Weights of a small autoregressive pixel model.
Model: 1.38M parameters, 20-pixel images, arch transformer_decoder, layers 8, norm layernorm, activation gelu_tanh.
Data: trained on retinal OCT scans (Kermany 2017), 24607 training examples, 41.1 epochs.
Rows from block 4 of a small autoregressive pixel model, named by matrix and row number. Rows with one number belong to one neuron. Each number is 128 + 32 x the weight over its row's rms, rounded and kept within 0 to 255. All counts start at 0. Numbers have three digits each.
After each neuron's rows are labels from the 100 images, of 14976, where the neuron reaches its highest value: "strongest on" is what is common among them. Only what is clearly more common there than usual is listed. The data: retinal OCT scans (Kermany 2017).
# fc1: MLP up (model.blocks.4.mlp.fc1.weight, 384x128), inputs 0-63
# fc2: MLP down (model.blocks.4.mlp.fc2.weight, 128x384, transposed), outputs 0-63

fc1.286:142133116111117060085106103166107159115097099181112130169112173114111124114074179116133163109066123080125165137114106108111157136131128105168164129152144102118155099093128100105115090166124086
fc2.286:168119128112131166100142139156115079093105166035148120148076117156115076150151135175170085127144127114119091156140117120129082087141132085134106115143151176130088178119149185155108096129128111
strongest on: finding: choroidal neovascularization

fc1.269:149127099146068135056151158142144120196159186235141113132154104109150131159087136131169062172131119135131145127159175094143146149118085121101103087062138121185119156144149152132114128112138147
fc2.269:086111151152054078110138095084103174095148080104082136128122098162150103141158106106172183154165069152166118089093161128155107153126130083163170105182149111158139148120120109124114102137203144
strongest on: finding: normal

fc1.136:116090161160161068164154154094136124097112101123086131142111129150135172131100147109096116135078095108149192058068228110116184122114167188105112110001110095102102114108120175138081093072138116
fc2.136:130140129094144144139127142098198138132110110150148117087130098093119149081145154110197112135185125185117134111174086101174086137094090179145177150150098134169108095102160084148109120094081172
strongest on: finding: normal

fc1.279:162128171142148232102101144185084099093135122077142119163129177127107102130130070162104098154127099162104146076084130145078135155200125113152084149142095174137124121149091148110111120095103156
fc2.279:122131132150074160114203138103058148204121151139147111126125123120082127144106112164111193136093095125117111130121150118103112163096165143150166116118178122103119160141114151113116102129138109
strongest on: finding: choroidal neovascularization

fc1.72:166156170132153123132140162160072114082116126158163093140137083131168140129119199116176110161118130161119110088057193128112080123157147090132149164084140107165122118161104134157109096117084106
fc2.72:093115107140131094099131101113180094124104132136141136116122131143145145089150082213096042122084076138143160106145163122141129129101107151139147098109132094111120110121212148130121128098119132
strongest on: finding: choroidal neovascularization

fc1.363:113113118146130133111191158087116135155109167185107182118116094112175156162154152069102033136138009090123180059110162115102133131093124170158097120031124135139131150118077151118138117098166119
fc2.363:142139158107162143089146112157107149125138112055142169124110159170093078108102105018114121150170163147093195118121155113149100121155111119119153091184113109147112155115180126106143135112139164
strongest on: finding: normal

fc1.190:077136132110105123110146125110164118180178155149205113103149210128175127136086101084112155100158094120136127139108113151158128133173083107168129168116111105104130120103158071116110073164109119
fc2.190:146134115118088180092096122119119117111145105130083186111179076148099103106170195084185160111144168116131177145152115099135147143144121166151102133129121136149094148120160171134109137121177089
strongest on: finding: choroidal neovascularization

fc1.291:160110113129110116055079102114108125109121155189149156115121092103101161191085135058183040116119193124165208137121133125138132180075088154180102160135159090155160165112143093163128086146162148
fc2.291:136123151156133126157081134190089130148111124114128115118115106132156117150121156154171185183141133137125128176126059103110112139165119105156161146201152115139161130068117117146097151156066113
strongest on: finding: choroidal neovascularization

fc1.42:140119121141142163147180139132120133097144148120135102110103109128123153175138174066164102141136173118155156184077170107104117123159074164181151103182185079163144099143128174119173073145125147
fc2.42:120142159097181169176078117139143161122183093213052092149124162145121154142115069143148162182091094123089130127156152139092146081060167097095158111117091134080144142142217126110123096123065105
strongest on: finding: diabetic macular edema

fc1.348:159136166080169181165059146087195105126105134080112137123117106181179145136138057107157139090160145131161136097098132103121173141169071068183057154160145104110186144116178094151078093121152133
fc2.348:121096120118133127176193130084137077089124140126137107133175146188134134201111140121058080140203170141108172098073124139143122175122098197106128085169149138152123119125160137135137085154168132
strongest on: finding: choroidal neovascularization

fc1.23:100127116146129082092111134132066127099095130156143107135096099083110159154166159089094167124140148085141133185105138093168119118151071131187152146141117163179121076108141079200120158132119119
fc2.23:168120113122141158131179094069207137114130063038151131145121124114095151130110124159154133118117148119127059124112121151167048152091161103151163108118148152076138168163137103171101105087160111
strongest on: finding: choroidal neovascularization

fc1.73:095113127187116177111140133120060096144067136109162126154080153108136107141130131138124095154149109102158157101154153101105202108127075149142121110078090149125180095114111183126117121117158122
fc2.73:161097115132168140104098079163148159106164140057123148124210157111098095147105096110088115089151144106131104149147153083133165130118139133150137145166170105164122197148140103123111147125136103
strongest on: finding: normal

fc1.38:109108160062176144149120129085141090093104132152117132161104140142126143137112177141117087113097195101108127120130126155149188216103073116149089116099125119095113125116184137196148095113182135
fc2.38:110077160178100120091080170077105085123122121158166190135158139080128131194140086090175107095164157106187109175123104164106094116158130126133138137147097080097086101097189157151166153134145165
strongest on: finding: choroidal neovascularization

fc1.93:094131157120164204106128162121047125089130157177084119144147122170146146103105137081125130060129127144098140077090117170162132166151079198123154116127094081135114112167138144135136104126069152
fc2.93:137167103122096144125113102112126146137104110107177162171083140120110170083156115133153151204100137088140092146108140115097187105167126142098145128129113131154130112125154137085156085124177102
strongest on: finding: choroidal neovascularization

fc1.177:103121127124139176133133171119109075103122182102193102152145099145108130195075091116126141126135129104141106093112153117149196137189114075133081095167146128096180118149117066113100107147133123
fc2.177:110105148144099121135145126155114097075116148091179174151135113145137130164071117158155185187154131158123118128118106115141153088129165125150141083177107158164148109114209108095079103122109110
strongest on: finding: choroidal neovascularization

fc1.322:148114162129158166131090099103172131158129122172125155150135125173116094158136122125075152090107163099132170075023177138149189116085130187198161127176144086143119172121116156183103133074105095
fc2.322:163130176139113131112173184167117155169112127137104097115093107135097088122162079113100107146149140157127140106174105108144083139155099051034091146103164111097086117136135140132155115120147178
strongest on: finding: diabetic macular edema

fc1.282:099068116102113154065107103162132122167114107131164162144116088169180167128118165115118081122152108143221161182124124136105189138080084148167123140113083105104173099078161120113109116141145110
fc2.282:144146108103105101132130116125175153056086104066125121139175089089124184112165137133053169122147178135062127060100139111191157138106082151115123134149123101167112143156090111130163156135189049
strongest on: finding: choroidal neovascularization

fc1.352:106086103124111095143081101132102133121128104091068161125155127195151107104101154128142091128121178172149168116090121150116123151141046175160103131180155130134165088113119118153112114107124140
fc2.352:090146099090100119108121142105130133093137115104092148139057131093143196125136154101111124107099052122099144142103085108151129157070091139159079121168167141096189161125144104115108146158091088
strongest on: finding: choroidal neovascularization

fc1.122:131088139122145199084176113077124113136097125166103133176112147089087121115110160129148116090144177116109136125087114078132142191118093137149142133084108132087118157133144132160034083071163160
fc2.122:167093157126142156075082170085152146058079118134154132111114093093126120111141173167126141131128149103163169182130201135075133057115157152104050135071126106128085132127134081150147155124194139
strongest on: finding: choroidal neovascularization

fc1.267:179079158122112089115115114128097131113159095122096167146144099194149186094099121158130125135064133167153168123038145107093136156146131117129153143213094127156151132127154108164110104144146133
fc2.267:133105151116148168153160142084137141164140100118140120104123149120108054118151144169139131114114100108109148109176189112167155126075115143065184133095160093104188129125038134085095142096129149
strongest on: finding: choroidal neovascularization

fc1.362:122092110104135095153161117133147169087073149140177127101126110103159139104152135120125152111138145116061152114100096186097181243118092091130125069131119131125154128087120106114149064135158097
fc2.362:147142124139120158177149072111137094096159125091182140174120140113146144128114187172174103177142135105101144112131106153096107090186161117135159074091100134129157105136193098119143157080118073
strongest on: finding: choroidal neovascularization

fc1.285:083107135128132169103140068135132135145145152140081160137133155183159165162093185150062110140137145119120138131118117136171111190082115171155105104057116140071131110114124104137138077111130163
fc2.285:155145128168182147095095221087109145182137150127120091141110152166154127124143074106178183155122100111115177043094143122166175099177126113080117135128120108167029116148187130145168142157119148
strongest on: finding: choroidal neovascularization

fc1.192:129104153173117090129097086127128147101136104143156168144109139118121149131093097100112157084110116148130166148078104089159183075191085116120148159170162135161080158174119103096115032073101154
fc2.192:133121119145103167162134125157113126124143137151200075113139097096116118143106090162136190123090120094134110123156127120133114180105161115123085093106106182133102112132167171080148103133049111
strongest on: finding: diabetic macular edema

fc1.289:126118091134162089065132113151074200168156116183209117097111115139144137122147155169081168094129164174138175156162122148147167144132163182154106110141120142155092160141089167133102077149159152
fc2.289:150170140141141116144150139166137117189089123127117178112093099169140109093126088129123098118149103122142116077154166092172097087123165165067120154101120103137114104152133087107089082135118119
strongest on: finding: choroidal neovascularization; finding: diabetic macular edema

fc1.274:133136158145098111153105138162040131142064149196088120172089099116200132132090149130153059105163173166124156137123114143118139112101160107107037155103102099176135139091141145130143163089100124
fc2.274:136152096093115093088125166119116144143107109142144112110140101181112175135136128158125140150103058122073178154178097114106090179097131183132152117086142140067144134120125187169112194140127154
strongest on: finding: normal

fc1.207:149109140121137180139082127099079113141092092098138167139168122123158064103146084162148152087156171142196180097086114109123166208095074133195083115190106141116145095117140049161108113127124098
fc2.207:095134131107126110118170123122142068043105108110123102140116111087122167116162223128050140148176131129141127183100129135101119120139121155069106101121189150107145155145143119153078115104150161
strongest on: finding: choroidal neovascularization

fc1.24:076173146172122141136137146136108146107074141115205125110112114139089186147103109135102133090154108125067175109097088161136135096130111125137089095135089145188135121106110116108178090155123084
fc2.24:103135098117105115096107124148142129130119121162180170160125093142171136132132160126225154122089148132185144136143089113107132100173156064132127155136167165124067084116150180139107139122091153
strongest on: finding: normal

fc1.90:139123143170196163050168140087083170124098159126163123098133174175150107121088162148115152140166153179162163185155154149115093170126066123173162143100076098034119128151090156097091142127152178
fc2.90:167128122176101126098092121106199146142131117158090193142113109131136060143130082136142062095139115060110125093129146122156113054137140149104139149136120134123111061139164121179101121099161131
strongest on: finding: choroidal neovascularization

fc1.211:096135137090086101106195151178092135141161162167138098198137084138069131130118182124131104126176147111148142162113149083154119175122063141155150156151117143175175104107109151126123082133144060
fc2.211:165096172157211134137116046137167125116120136054105155172143097143158120139127135156119184137076153141095130070104196129084089114122179092157152097146117171157100120122130096068075134132106079
strongest on: finding: choroidal neovascularization

fc1.52:137108140136088134097154137136136155139143088196136111184142165196174129123081107176131146119118133178104208110065180114130136134122134100146124136195104102131188120071117122159133097117143151
fc2.52:101102188209154155111100145146142095190141141108140125109106085134116061130076105101166110160155164145126079212158125170087125120120156119156102147055146099104135086135142140137118159171066109
strongest on: finding: diabetic macular edema

fc1.270:146107144141165167061160073154151177124117167122141140121101151113109150154125170089147104139124178120175119146095154047121162118104080187179142133118143128124175160110135123108147085138119077
fc2.270:134046120082122150103101113111146148096168041166127097114120137130159157139135134142137135129116120130161095175102095154127208139129145106091099120161167067113119109106113041112138127133167146
strongest on: finding: choroidal neovascularization

fc1.358:103123149146155149105148093117157136169171158148160099115135157078133108151110161120154145122144065129156131096160150126144132048141139124154072145147144129133109091148200106144122094121112118
fc2.358:169123087087109126168178194160110109134131127054095103141113123146151121115183111094124102091131120128137118075068106153161140180074155110082174148136075101132093140134093122107193147129130092
strongest on: finding: normal

fc1.353:132070105118205148119138123136096150135115148183105172177140133135164179101163076094112129104104112128115090124094165115153163166134106178117079121151080162121151122159142154150195090102136123
fc2.353:121097155134144129098116086127077111142148082065167080101091145110134072127096139131118109137160119154115148085148121155117129116131115168117126179106193126142123096136122134131104149094110142
strongest on: finding: choroidal neovascularization

fc1.240:118130100147125147063088116152137112150089138176097178118122138160116112146130131112136114084108114124144160080084127127128113201118160155141134164085078122104255101081144115143141129129177166
fc2.240:061063119114158128153130082098108115108136173090106053146114123122109173127148149107147124145082110095116103145174157148166103060098120064139175141134170087139105103151159183068153177139136123
strongest on: finding: choroidal neovascularization

fc1.16:126138109106139116134124123134070083093151122146136177146115058107164143156128170087115074165094165051195191112108135075143175144149069103210095124166142119151155127094143048176120159132109106
fc2.16:153075171143133160096132124207139157133137118154163117133099161181075126168143191127127164096146155166101108114145145084103153120102131120100183112153144145121163118120091183105108092122058140
strongest on: finding: choroidal neovascularization

fc1.316:070099173165161123128146161148144155144126137157091088177143124157158088057093150091144086084117096110157108118140150146178100121191136119124086158193098078147143117116136108114059061084173126
fc2.316:156107115083106093131111138165165118125114096097063153125097125114141141147058077140154076163122161114085167100092135120131204123139100139138137127099174152240178166134141070162123092152035113
strongest on: finding: choroidal neovascularization

fc1.215:163142157092121166118101170082158115130155127178121126138109096125121161138148150104140049091088129134038134083053132100118147106076142117114120171091106068140118091102152085109140131131136134
fc2.215:113137115122130090180219113109148129110115117123168135119123081139160107121119136148068197136136175138148107134127123110116144083137136159126072162137144108101162166151135134201151117103196153
strongest on: finding: choroidal neovascularization

fc1.33:120129180176186141168069112160140100138143095153127175167121121154135094134129136152090121090128191126070149033042134114134171057205153163155121115195062135171132150126123097121085094139158131
fc2.33:092097138087105139105151111124114145114119138043056120140143093135135132083164071131105160148118096155135146095119166099129160150141138070081150139075132149122046154146155163164147165151152077
strongest on: finding: diabetic macular edema

fc1.49:195128169162116115132121160116176170149100128103123160179142131138174117085111112079152142111053099092180162093082171147114087138115133157156162150189074125161095144142095144134146058156166016
fc2.49:081151076065130148112140125166075136085101108082111162114175089214166131112140172096106099126117177118102133116117084110125076185130132142111158053087142097062167145175140133120140197139133141
strongest on: finding: diabetic macular edema

fc1.43:180174162136067137114141140113154134130126131197068084104128090188116198193164090106149135156150113141117134124079193135098129153119153112162116130154159122172129095164137137144117110119174132
fc2.43:094100125126125164109114092121122135158100138146166166139155163145124103123144151086112169109174199126068153082159150078114105091131104150082100126106107124113087142070155192155149093148060148
strongest on: finding: diabetic macular edema

fc1.45:071209068129119132089195191082126147174095109181121140121147174116138139071129151136097171134115091123101130103144097101166138166103161139171093122103123127127203140114103097079144077133125111
fc2.45:115099152145135150100148110094175120137113227122197041071093148155138116186152146122104152142135059104142130124129171164158118095114141130080158129125161141081143168143096139176145159085111147
strongest on: finding: normal

fc1.15:090132176149149112144155104087121132167090149155122137156114095110114140094087149128131154138118077094133097108134164189125141174214119127130140129133133048126156105159174135058069049138145096
fc2.15:161142119114119090183173145080170170092152131146153137129155163118193111129083170144095146112159151071115130165107071141121089104193124075126156129082169196165138148088139058185151134109087128
strongest on: finding: choroidal neovascularization

fc1.345:122135165178148104117076119132137160109087142148117214156127125111174133073141090056160094101129085168112159108108107139123146158183099139078116135132106097178106127155184132124086093083102118
fc2.345:134098073083165157114166101109112169157148124123124141180077144120144128155074097149145163166105157084108090144046108197121114131169161203155172117098133138129105135126085077134181166157128098
strongest on: finding: choroidal neovascularization

fc1.332:171101145079139124149155126099133086117115151126097190133115090166160117102128132088152125129139158159120174062112115155115099177123140167175100110192136145149139076105181099198157117128117115
fc2.332:139113092107130167095138084137132165106113076122128119168117119102115135111128111124048103144176150153193113103090152080126114177085134151113096079106134092081174165148119057138160183122229138
strongest on: finding: choroidal neovascularization

fc1.325:145136121141130145000126099120100094140098167163192137108133124166128127164086152135184086112170086107192148091113119166115133128181075153117073089172108078171143134122136129172045139148152105
fc2.325:150111143179133125152145138138151106124143070075098143090161092092085133140099110140113136115090188155096106123132121098126155129118123191181120161173113133122181157107049084101156055132114117
strongest on: finding: choroidal neovascularization

fc1.144:120121136128179099169173166116165132112092114154105152142095095131104065127168150127122130232109101122112203141130153113125152107168128123123212118168132126109165100123051114128163135113128110
fc2.144:131198123155085143045102114082090128201163155112157166098164132132114133145090115120125070152165121124140085116168176119130116127089121153188076139093133127119136126132117169169077100187088143
strongest on: finding: diabetic macular edema

fc1.329:121136095123116168109117139136168127156130126125171174142112169136151121133061122095113101079124106167108112159149106115122135102104084165102082160102108094148117158095227147119109104115126135
fc2.329:162110135150107143156092158078080119148168111183087105150170084162144104208141104159106180101166151103197100126119088091155143105169166047146111101112112146118098176179134107169138147127111145
strongest on: finding: normal

fc1.197:142109122087120163085113117126098096132158122132084109130129121121122179150152171103122169089110126150204157091121122155143130137112091187204112079212159061120104141175106131118152104112127126
fc2.197:170123121122115167121139132219102128104148141115139127092107134087108156154104145115110100142171225138072112171197119117129097070101129099124125138140156180140098149141116176113134138171082137
strongest on: finding: choroidal neovascularization

fc1.201:092125162168142169109138131182150119129106164196167144108087112144144162124042121072151103119114194145094130105070156138115106100116115139145087153097109093126220126101116146134163082092140102
fc2.201:037081110100127139156133102083134138105111120091159078155121178114152137094178104103134135142140150138187111151200127184109092168136118116122126143132178099119120121184143173163148129109086191
strongest on: finding: choroidal neovascularization

fc1.347:134169114137106175103078129129120099091130135194128110109142086128157137169139148074101125141141167146169185147113116140113160162099052103167113065100119097106217131119087082148133160078165126
fc2.347:151119118154121154120123077140157184112161150132089108139121143132123152136124176124112105107173209152061063111074085115137135112078076140151148119148090186182094134099131106120141154162109096
strongest on: finding: choroidal neovascularization

fc1.121:067129122126187152144134073136095123140124119200156137162111147205164153117084120111137135113120103168070123077124092139164134149148132147106077146103108081162132133122163177143147105117086125
fc2.121:093103155160111116090138083169152121135151147133150111183132112131137162116190134104141124151078073145178173106107092082149149146092169183121100157118105128063105089126161086120090111122065146
strongest on: finding: choroidal neovascularization

fc1.342:056186131126144151132083152136175153123089142120096114174138089186172132111163126147125089113124165118142141066060124146091155093147090144183114146124098139104186096089137093121052094131165091
fc2.342:162129165176098096156126120158113146112113121159150140116117135100096091130116190157150131151140117146192063130129115122136058114168102081129143161163112151149154123109158124165169132119123075
strongest on: finding: choroidal neovascularization

fc1.147:139113166124154142110162148090147157183089196202128116103094136072123168173160091094121089112136048128163154139119138132116194072147119158147141125048152153113082142132144140132110122087081183
fc2.147:149154151120080108104118114135128108107116083043097111142136178167075070085108108107120148155173178156106191064189155101146064131119130112125104103108120157149171180146121098130117126123211088
strongest on: finding: normal

fc1.326:088107172143211057070092139079139159137131130163180144141095108168104138100117114168150145137048117093114122118150143063116151136130157117165106150193097074148124154147165167165115108114115126
fc2.326:187157141139101150201129173142108113116102156116080157085113135192119096150165094117167130094114157091116144120121091102132107097168114096111125097152175204154103110152120090116095105178117119
strongest on: finding: diabetic macular edema

fc1.272:160114122110169130064110134136058123167100162192144169171148125103121111185162109077126066104125109131124206092055153086106208194100135127128113112092131131083100132086138091165173128105113132
fc2.272:091165116100106160148120216168166138088161107183178129094139113111154125108100137115091119128148160140146115175131125133112138064089146080160162112084195123140107120148106084136108150113067131
strongest on: finding: choroidal neovascularization

fc1.198:077105147104180131084109126195138150132150144104166113143099116090166184122094194149150151163103108136107122050131112145107118129189132130184141135163143166133134122114173137183133183151183136
fc2.198:177114135120117158136121105090043110182129102205122118142102129150107074074087061102121088156136114150194155142105187145145116111049127096081143137112142071149121143075164204132124139115087144
strongest on: finding: choroidal neovascularization

fc1.161:142073125150081138151165055204060138109147147177110145152165150130170136143110176111157112182159167067110127101123167065108136170126087146151127137203137153152130115110136134136163103144190085
fc2.161:135132129117157150183113132092131137098114138178103155145114177098064133127061155151075147145091122111168139146088145138085117166143151122091146099109053186057173129185115129159096144140083112
strongest on: finding: choroidal neovascularization

fc1.373:140120145098176092067130138095159086127148190162159139145135094097123168152095099128153084151113116103122140073048141100138102095160114147128142172088163113158090150116184115123152135157166116
fc2.373:145114158149078141132083150134108070127130076108146201096064169129108151108117168105140167148152178092119153162121160119104085129067124048154124126150102120084146145104147156146097091152098119
strongest on: finding: choroidal neovascularization

fc1.1:089163135121178104125170112148115073151119104147140130165125146109149134094131164136110114151132053178140222161103148156093180167127095160116163138087132152125142106112169122130076147080201100
fc2.1:114139119151115152178138114135101133037109135119075092170123114129089092148125182169129137139159171098130111082141086148193130063132109148169155135144128167194102124135095175137141112106108118
strongest on: finding: normal

fc1.74:119141096112176142075102155086112123115137108133108123100132166125108176119134118041128145123125144189115165134135112140151157119107118134222095120104125142165077173108092157202137118098176107
fc2.74:137145103109134142098129113127151107086147113153123126134145077135188099072124154164130074169197181082152091109143108070128099069144106127112124163152165053054157103141124082146148132144145118
strongest on: finding: choroidal neovascularization

fc1.9:119111124159095159078149135165111065091134088215149087139088149121121129149095106148117090163180059186122209101091144152139147118151140107181096155076126097093105129100144116148075133116145104
fc2.9:151156137094183130120088133072188099135143163199142120077127142151140191143088139155080141096154175132126051150133123130160172188141085123119134128125155105156185163137092094089112132157116163
strongest on: finding: normal

fc1.333:131095109136078123144126089132090107163134153116156187124108100079110158074110151068155098134124121155154103089120139152163148100123145115155141148122066158140215119163132113111184127154163101
fc2.333:114104140100096081173122206105130148172164191082121063139075133114097120182177051156125104135133131099155184095114084149194130132108173179144159117157115118148121137108171146133150211159082103
strongest on: finding: choroidal neovascularization

fc1.297:181086164126094090147126139148126114088068178148209164133079133151142146151098142149173162119130142129114112153096170119099097125165115189180100093148163085178133113121160170130139150127137079
fc2.297:096108114147170170035138085119082155146160090082143149121105159103156158103130124122122114186169076124170133164115168141100123154047156081107137136107162134058177188162192097127119081145109130
strongest on: finding: choroidal neovascularization; finding: diabetic macular edema

fc1.28:120101157132154163177097137142158133117172123171037160185118175130133164144088127090171158099088157105158146138068098167113138162150061133193116171175113127128150123177161077139161120099169100
fc2.28:099108143127156178092100120094165060116145128075110123122090174102091155144144095118093148153148205103071111101146163137098080153107107113144115169179103128154168193160131145095117095126139147
strongest on: finding: choroidal neovascularization