config.yaml
arch: "transformer_decoder"
model: "autoregressive pixel model"
dataset: "retinal OCT scans (Kermany 2017)"
train_examples: 24607
image_size: 20
horizontal_flip: true
levels_per_channel: 32
vocab_size: 33
width: 128
layers: 8
norm: "layernorm"
norm_position: "pre"
activation: "gelu_tanh"
mlp_ratio: 3
head_dim: 16
fused_qkv: false
bias: "qkv"
qk_norm: true
parallel_block: false
dropout: 0.1
inner_norm: false
positions: "learned"
tie_embeddings: false
init: "torch_default"
residual_init: "none"
optimizer: "adamw"
lr: 0.0014
beta1: 0.9
beta2: 0.999
eps: 1e-08
steps: 7900
batch_size: 128
epochs: 41.1
lr_schedule: "linear"
final_lr_fraction: 0
warmup_steps: 390
weight_decay: 0.2
Rows from block 4 of a small autoregressive pixel model, named by matrix and row number. Rows with one number belong to one neuron. Each number is 50 + 10 x the weight over its row's rms, rounded and kept within 0 to 99. All counts start at 0. After the name is the row's rms in percent of the matrix's.
After each neuron's rows are labels from the 100 images, of 14976, where the neuron reaches its highest value: "responds to" is what is common among them. Only what is clearly more common there than usual is listed. The data: retinal OCT scans (Kermany 2017). In brackets: how many of the 100, against the usual share in percent.
# fc1: MLP up (model.blocks.4.mlp.fc1.weight, 384x128), inputs 0-63
# fc2: MLP down (model.blocks.4.mlp.fc2.weight, 128x384, transposed), outputs 0-63

fc1.205 105:42 48 51 58 44 64 40 40 34 45 31 45 41 50 55 87 42 41 43 39 61 49 71 56 68 43 59 39 50 61 38 56 56 58 61 52 52 59 45 55 47 41 70 57 53 53 51 42 45 52 43 33 53 71 49 67 44 50 50 48 32 54 61 48
fc2.205 102:51 43 42 51 35 57 59 44 76 58 51 44 48 39 47 35 55 46 67 55 40 50 38 52 48 53 73 56 42 57 53 48 45 44 41 57 34 42 47 56 39 46 51 61 36 41 63 61 36 62 39 49 55 34 52 46 46 65 41 61 60 69 45 51
responds to: finding: diabetic macular edema (41 vs 11.7)

fc1.178 091:45 37 62 57 64 64 38 50 48 45 58 60 58 51 51 39 61 53 56 49 51 52 53 60 51 56 53 58 38 59 45 49 57 57 45 57 42 31 58 52 45 55 44 54 54 51 63 24 48 44 21 59 44 53 38 52 47 41 57 49 41 43 66 50
fc2.178 101:47 46 56 59 45 29 76 40 53 33 34 63 73 57 37 57 46 49 49 48 51 39 66 52 53 53 54 48 68 57 43 55 51 36 43 45 36 55 56 40 69 44 53 52 56 56 47 67 57 46 60 32 64 42 50 31 44 62 39 43 42 48 39 66
responds to: finding: choroidal neovascularization (73 vs 29.4)

fc1.148 140:55 51 60 54 58 54 35 68 56 46 48 54 42 39 40 62 50 61 56 43 52 59 46 64 65 42 57 42 63 58 47 62 68 49 51 60 45 29 64 41 35 55 68 61 35 48 66 51 52 50 54 49 48 70 45 38 38 46 58 44 35 23 58 47
fc2.148 135:34 38 50 66 51 58 47 33 52 51 54 47 43 48 59 50 47 42 39 54 53 53 46 42 79 51 41 46 59 41 43 64 60 53 26 56 76 43 60 58 41 46 53 42 49 38 43 39 66 61 41 40 63 67 39 58 67 54 38 62 50 35 65 36
responds to: finding: diabetic macular edema (74 vs 11.7)

fc1.320 115:71 56 52 74 39 43 48 52 61 43 58 40 57 50 43 52 66 61 44 44 50 52 59 53 51 42 47 42 43 44 65 46 36 49 33 62 39 34 63 56 48 59 57 61 59 46 42 54 58 43 36 46 67 72 57 41 51 55 56 44 46 37 55 48
fc2.320 131:49 28 48 36 50 50 44 43 59 49 60 61 53 30 44 24 46 52 58 51 48 62 40 64 48 73 46 61 46 41 34 53 58 48 53 63 31 47 44 54 46 44 30 49 53 48 44 52 41 34 59 35 57 38 37 55 35 52 38 61 42 63 45 67
responds to: finding: choroidal neovascularization (60 vs 29.4)

fc1.27 097:49 43 53 66 51 48 46 60 57 53 58 46 49 64 39 59 59 48 42 53 50 62 55 53 48 41 58 40 69 54 46 52 62 63 32 43 58 68 47 62 48 61 53 47 35 81 70 42 43 64 59 44 66 53 30 47 42 42 59 68 46 35 56 45
fc2.27 098:69 40 61 58 56 48 36 48 61 59 37 52 39 49 43 57 47 51 55 56 63 55 25 89 67 50 48 45 60 44 57 52 52 44 36 58 39 52 66 50 37 39 44 45 46 40 52 46 49 36 35 44 50 60 52 61 55 52 40 67 30 63 38 52
responds to: finding: choroidal neovascularization (71 vs 29.4)

fc1.111 083:65 63 39 53 68 39 38 55 55 52 53 51 58 42 70 68 53 58 62 37 53 52 51 44 59 21 30 53 51 53 51 54 41 50 34 53 39 48 48 35 61 59 50 45 43 66 61 37 44 56 56 53 46 76 55 51 41 38 52 48 52 54 45 49
fc2.111 087:51 59 57 55 47 71 59 59 54 43 54 28 59 54 57 43 71 26 50 50 49 66 57 63 51 43 50 38 79 43 42 46 53 54 55 52 57 51 37 46 57 46 42 61 62 44 37 40 49 50 51 48 43 42 43 67 63 58 43 35 42 59 53 69
responds to: finding: choroidal neovascularization (60 vs 29.4)

fc1.186 096:39 28 59 56 56 38 60 58 50 62 43 61 41 59 40 50 61 61 59 57 45 65 41 72 53 38 49 61 40 46 54 45 49 53 55 55 40 34 62 53 43 67 52 67 42 50 57 49 39 62 44 59 38 57 32 45 46 52 48 67 40 51 52 53
fc2.186 100:56 56 59 60 46 60 46 48 33 29 48 55 70 47 53 48 58 59 45 44 52 35 61 31 46 60 54 53 47 58 55 50 56 52 53 58 39 59 64 45 52 58 48 46 51 46 54 48 59 49 61 55 47 64 56 48 47 50 33 38 59 54 32 32
responds to: finding: choroidal neovascularization (68 vs 29.4)

fc1.229 060:38 53 42 40 35 50 67 41 36 50 36 34 54 58 63 50 62 57 70 48 40 49 56 70 49 39 44 31 46 60 45 54 50 51 50 49 61 51 47 57 36 40 59 60 39 58 63 38 54 50 56 65 56 64 69 57 64 47 61 52 54 45 58 34
fc2.229 067:46 36 52 44 65 52 54 54 49 59 62 53 57 36 50 41 49 38 41 48 59 50 45 49 30 68 58 48 54 42 41 41 64 50 38 42 26 51 42 53 61 53 46 40 44 76 58 64 61 59 46 43 38 56 60 43 51 48 42 51 52 55 28 54
responds to: finding: choroidal neovascularization (59 vs 29.4)

fc1.259 067:46 57 36 71 52 39 38 31 49 58 47 68 59 53 59 54 41 70 69 51 43 45 75 55 35 51 33 43 66 37 53 47 58 49 59 52 37 40 53 54 60 43 51 50 45 45 40 32 53 58 58 48 46 76 36 70 51 49 56 47 58 42 29 33
fc2.259 078:69 39 38 49 46 47 51 60 52 47 51 39 46 40 50 46 57 38 48 49 56 51 43 65 46 72 46 66 62 56 51 46 62 56 40 48 46 41 35 45 54 49 51 52 68 61 48 40 49 59 64 42 47 52 37 63 51 37 68 53 52 33 56 51
responds to: finding: choroidal neovascularization (61 vs 29.4); finding: diabetic macular edema (28 vs 11.7)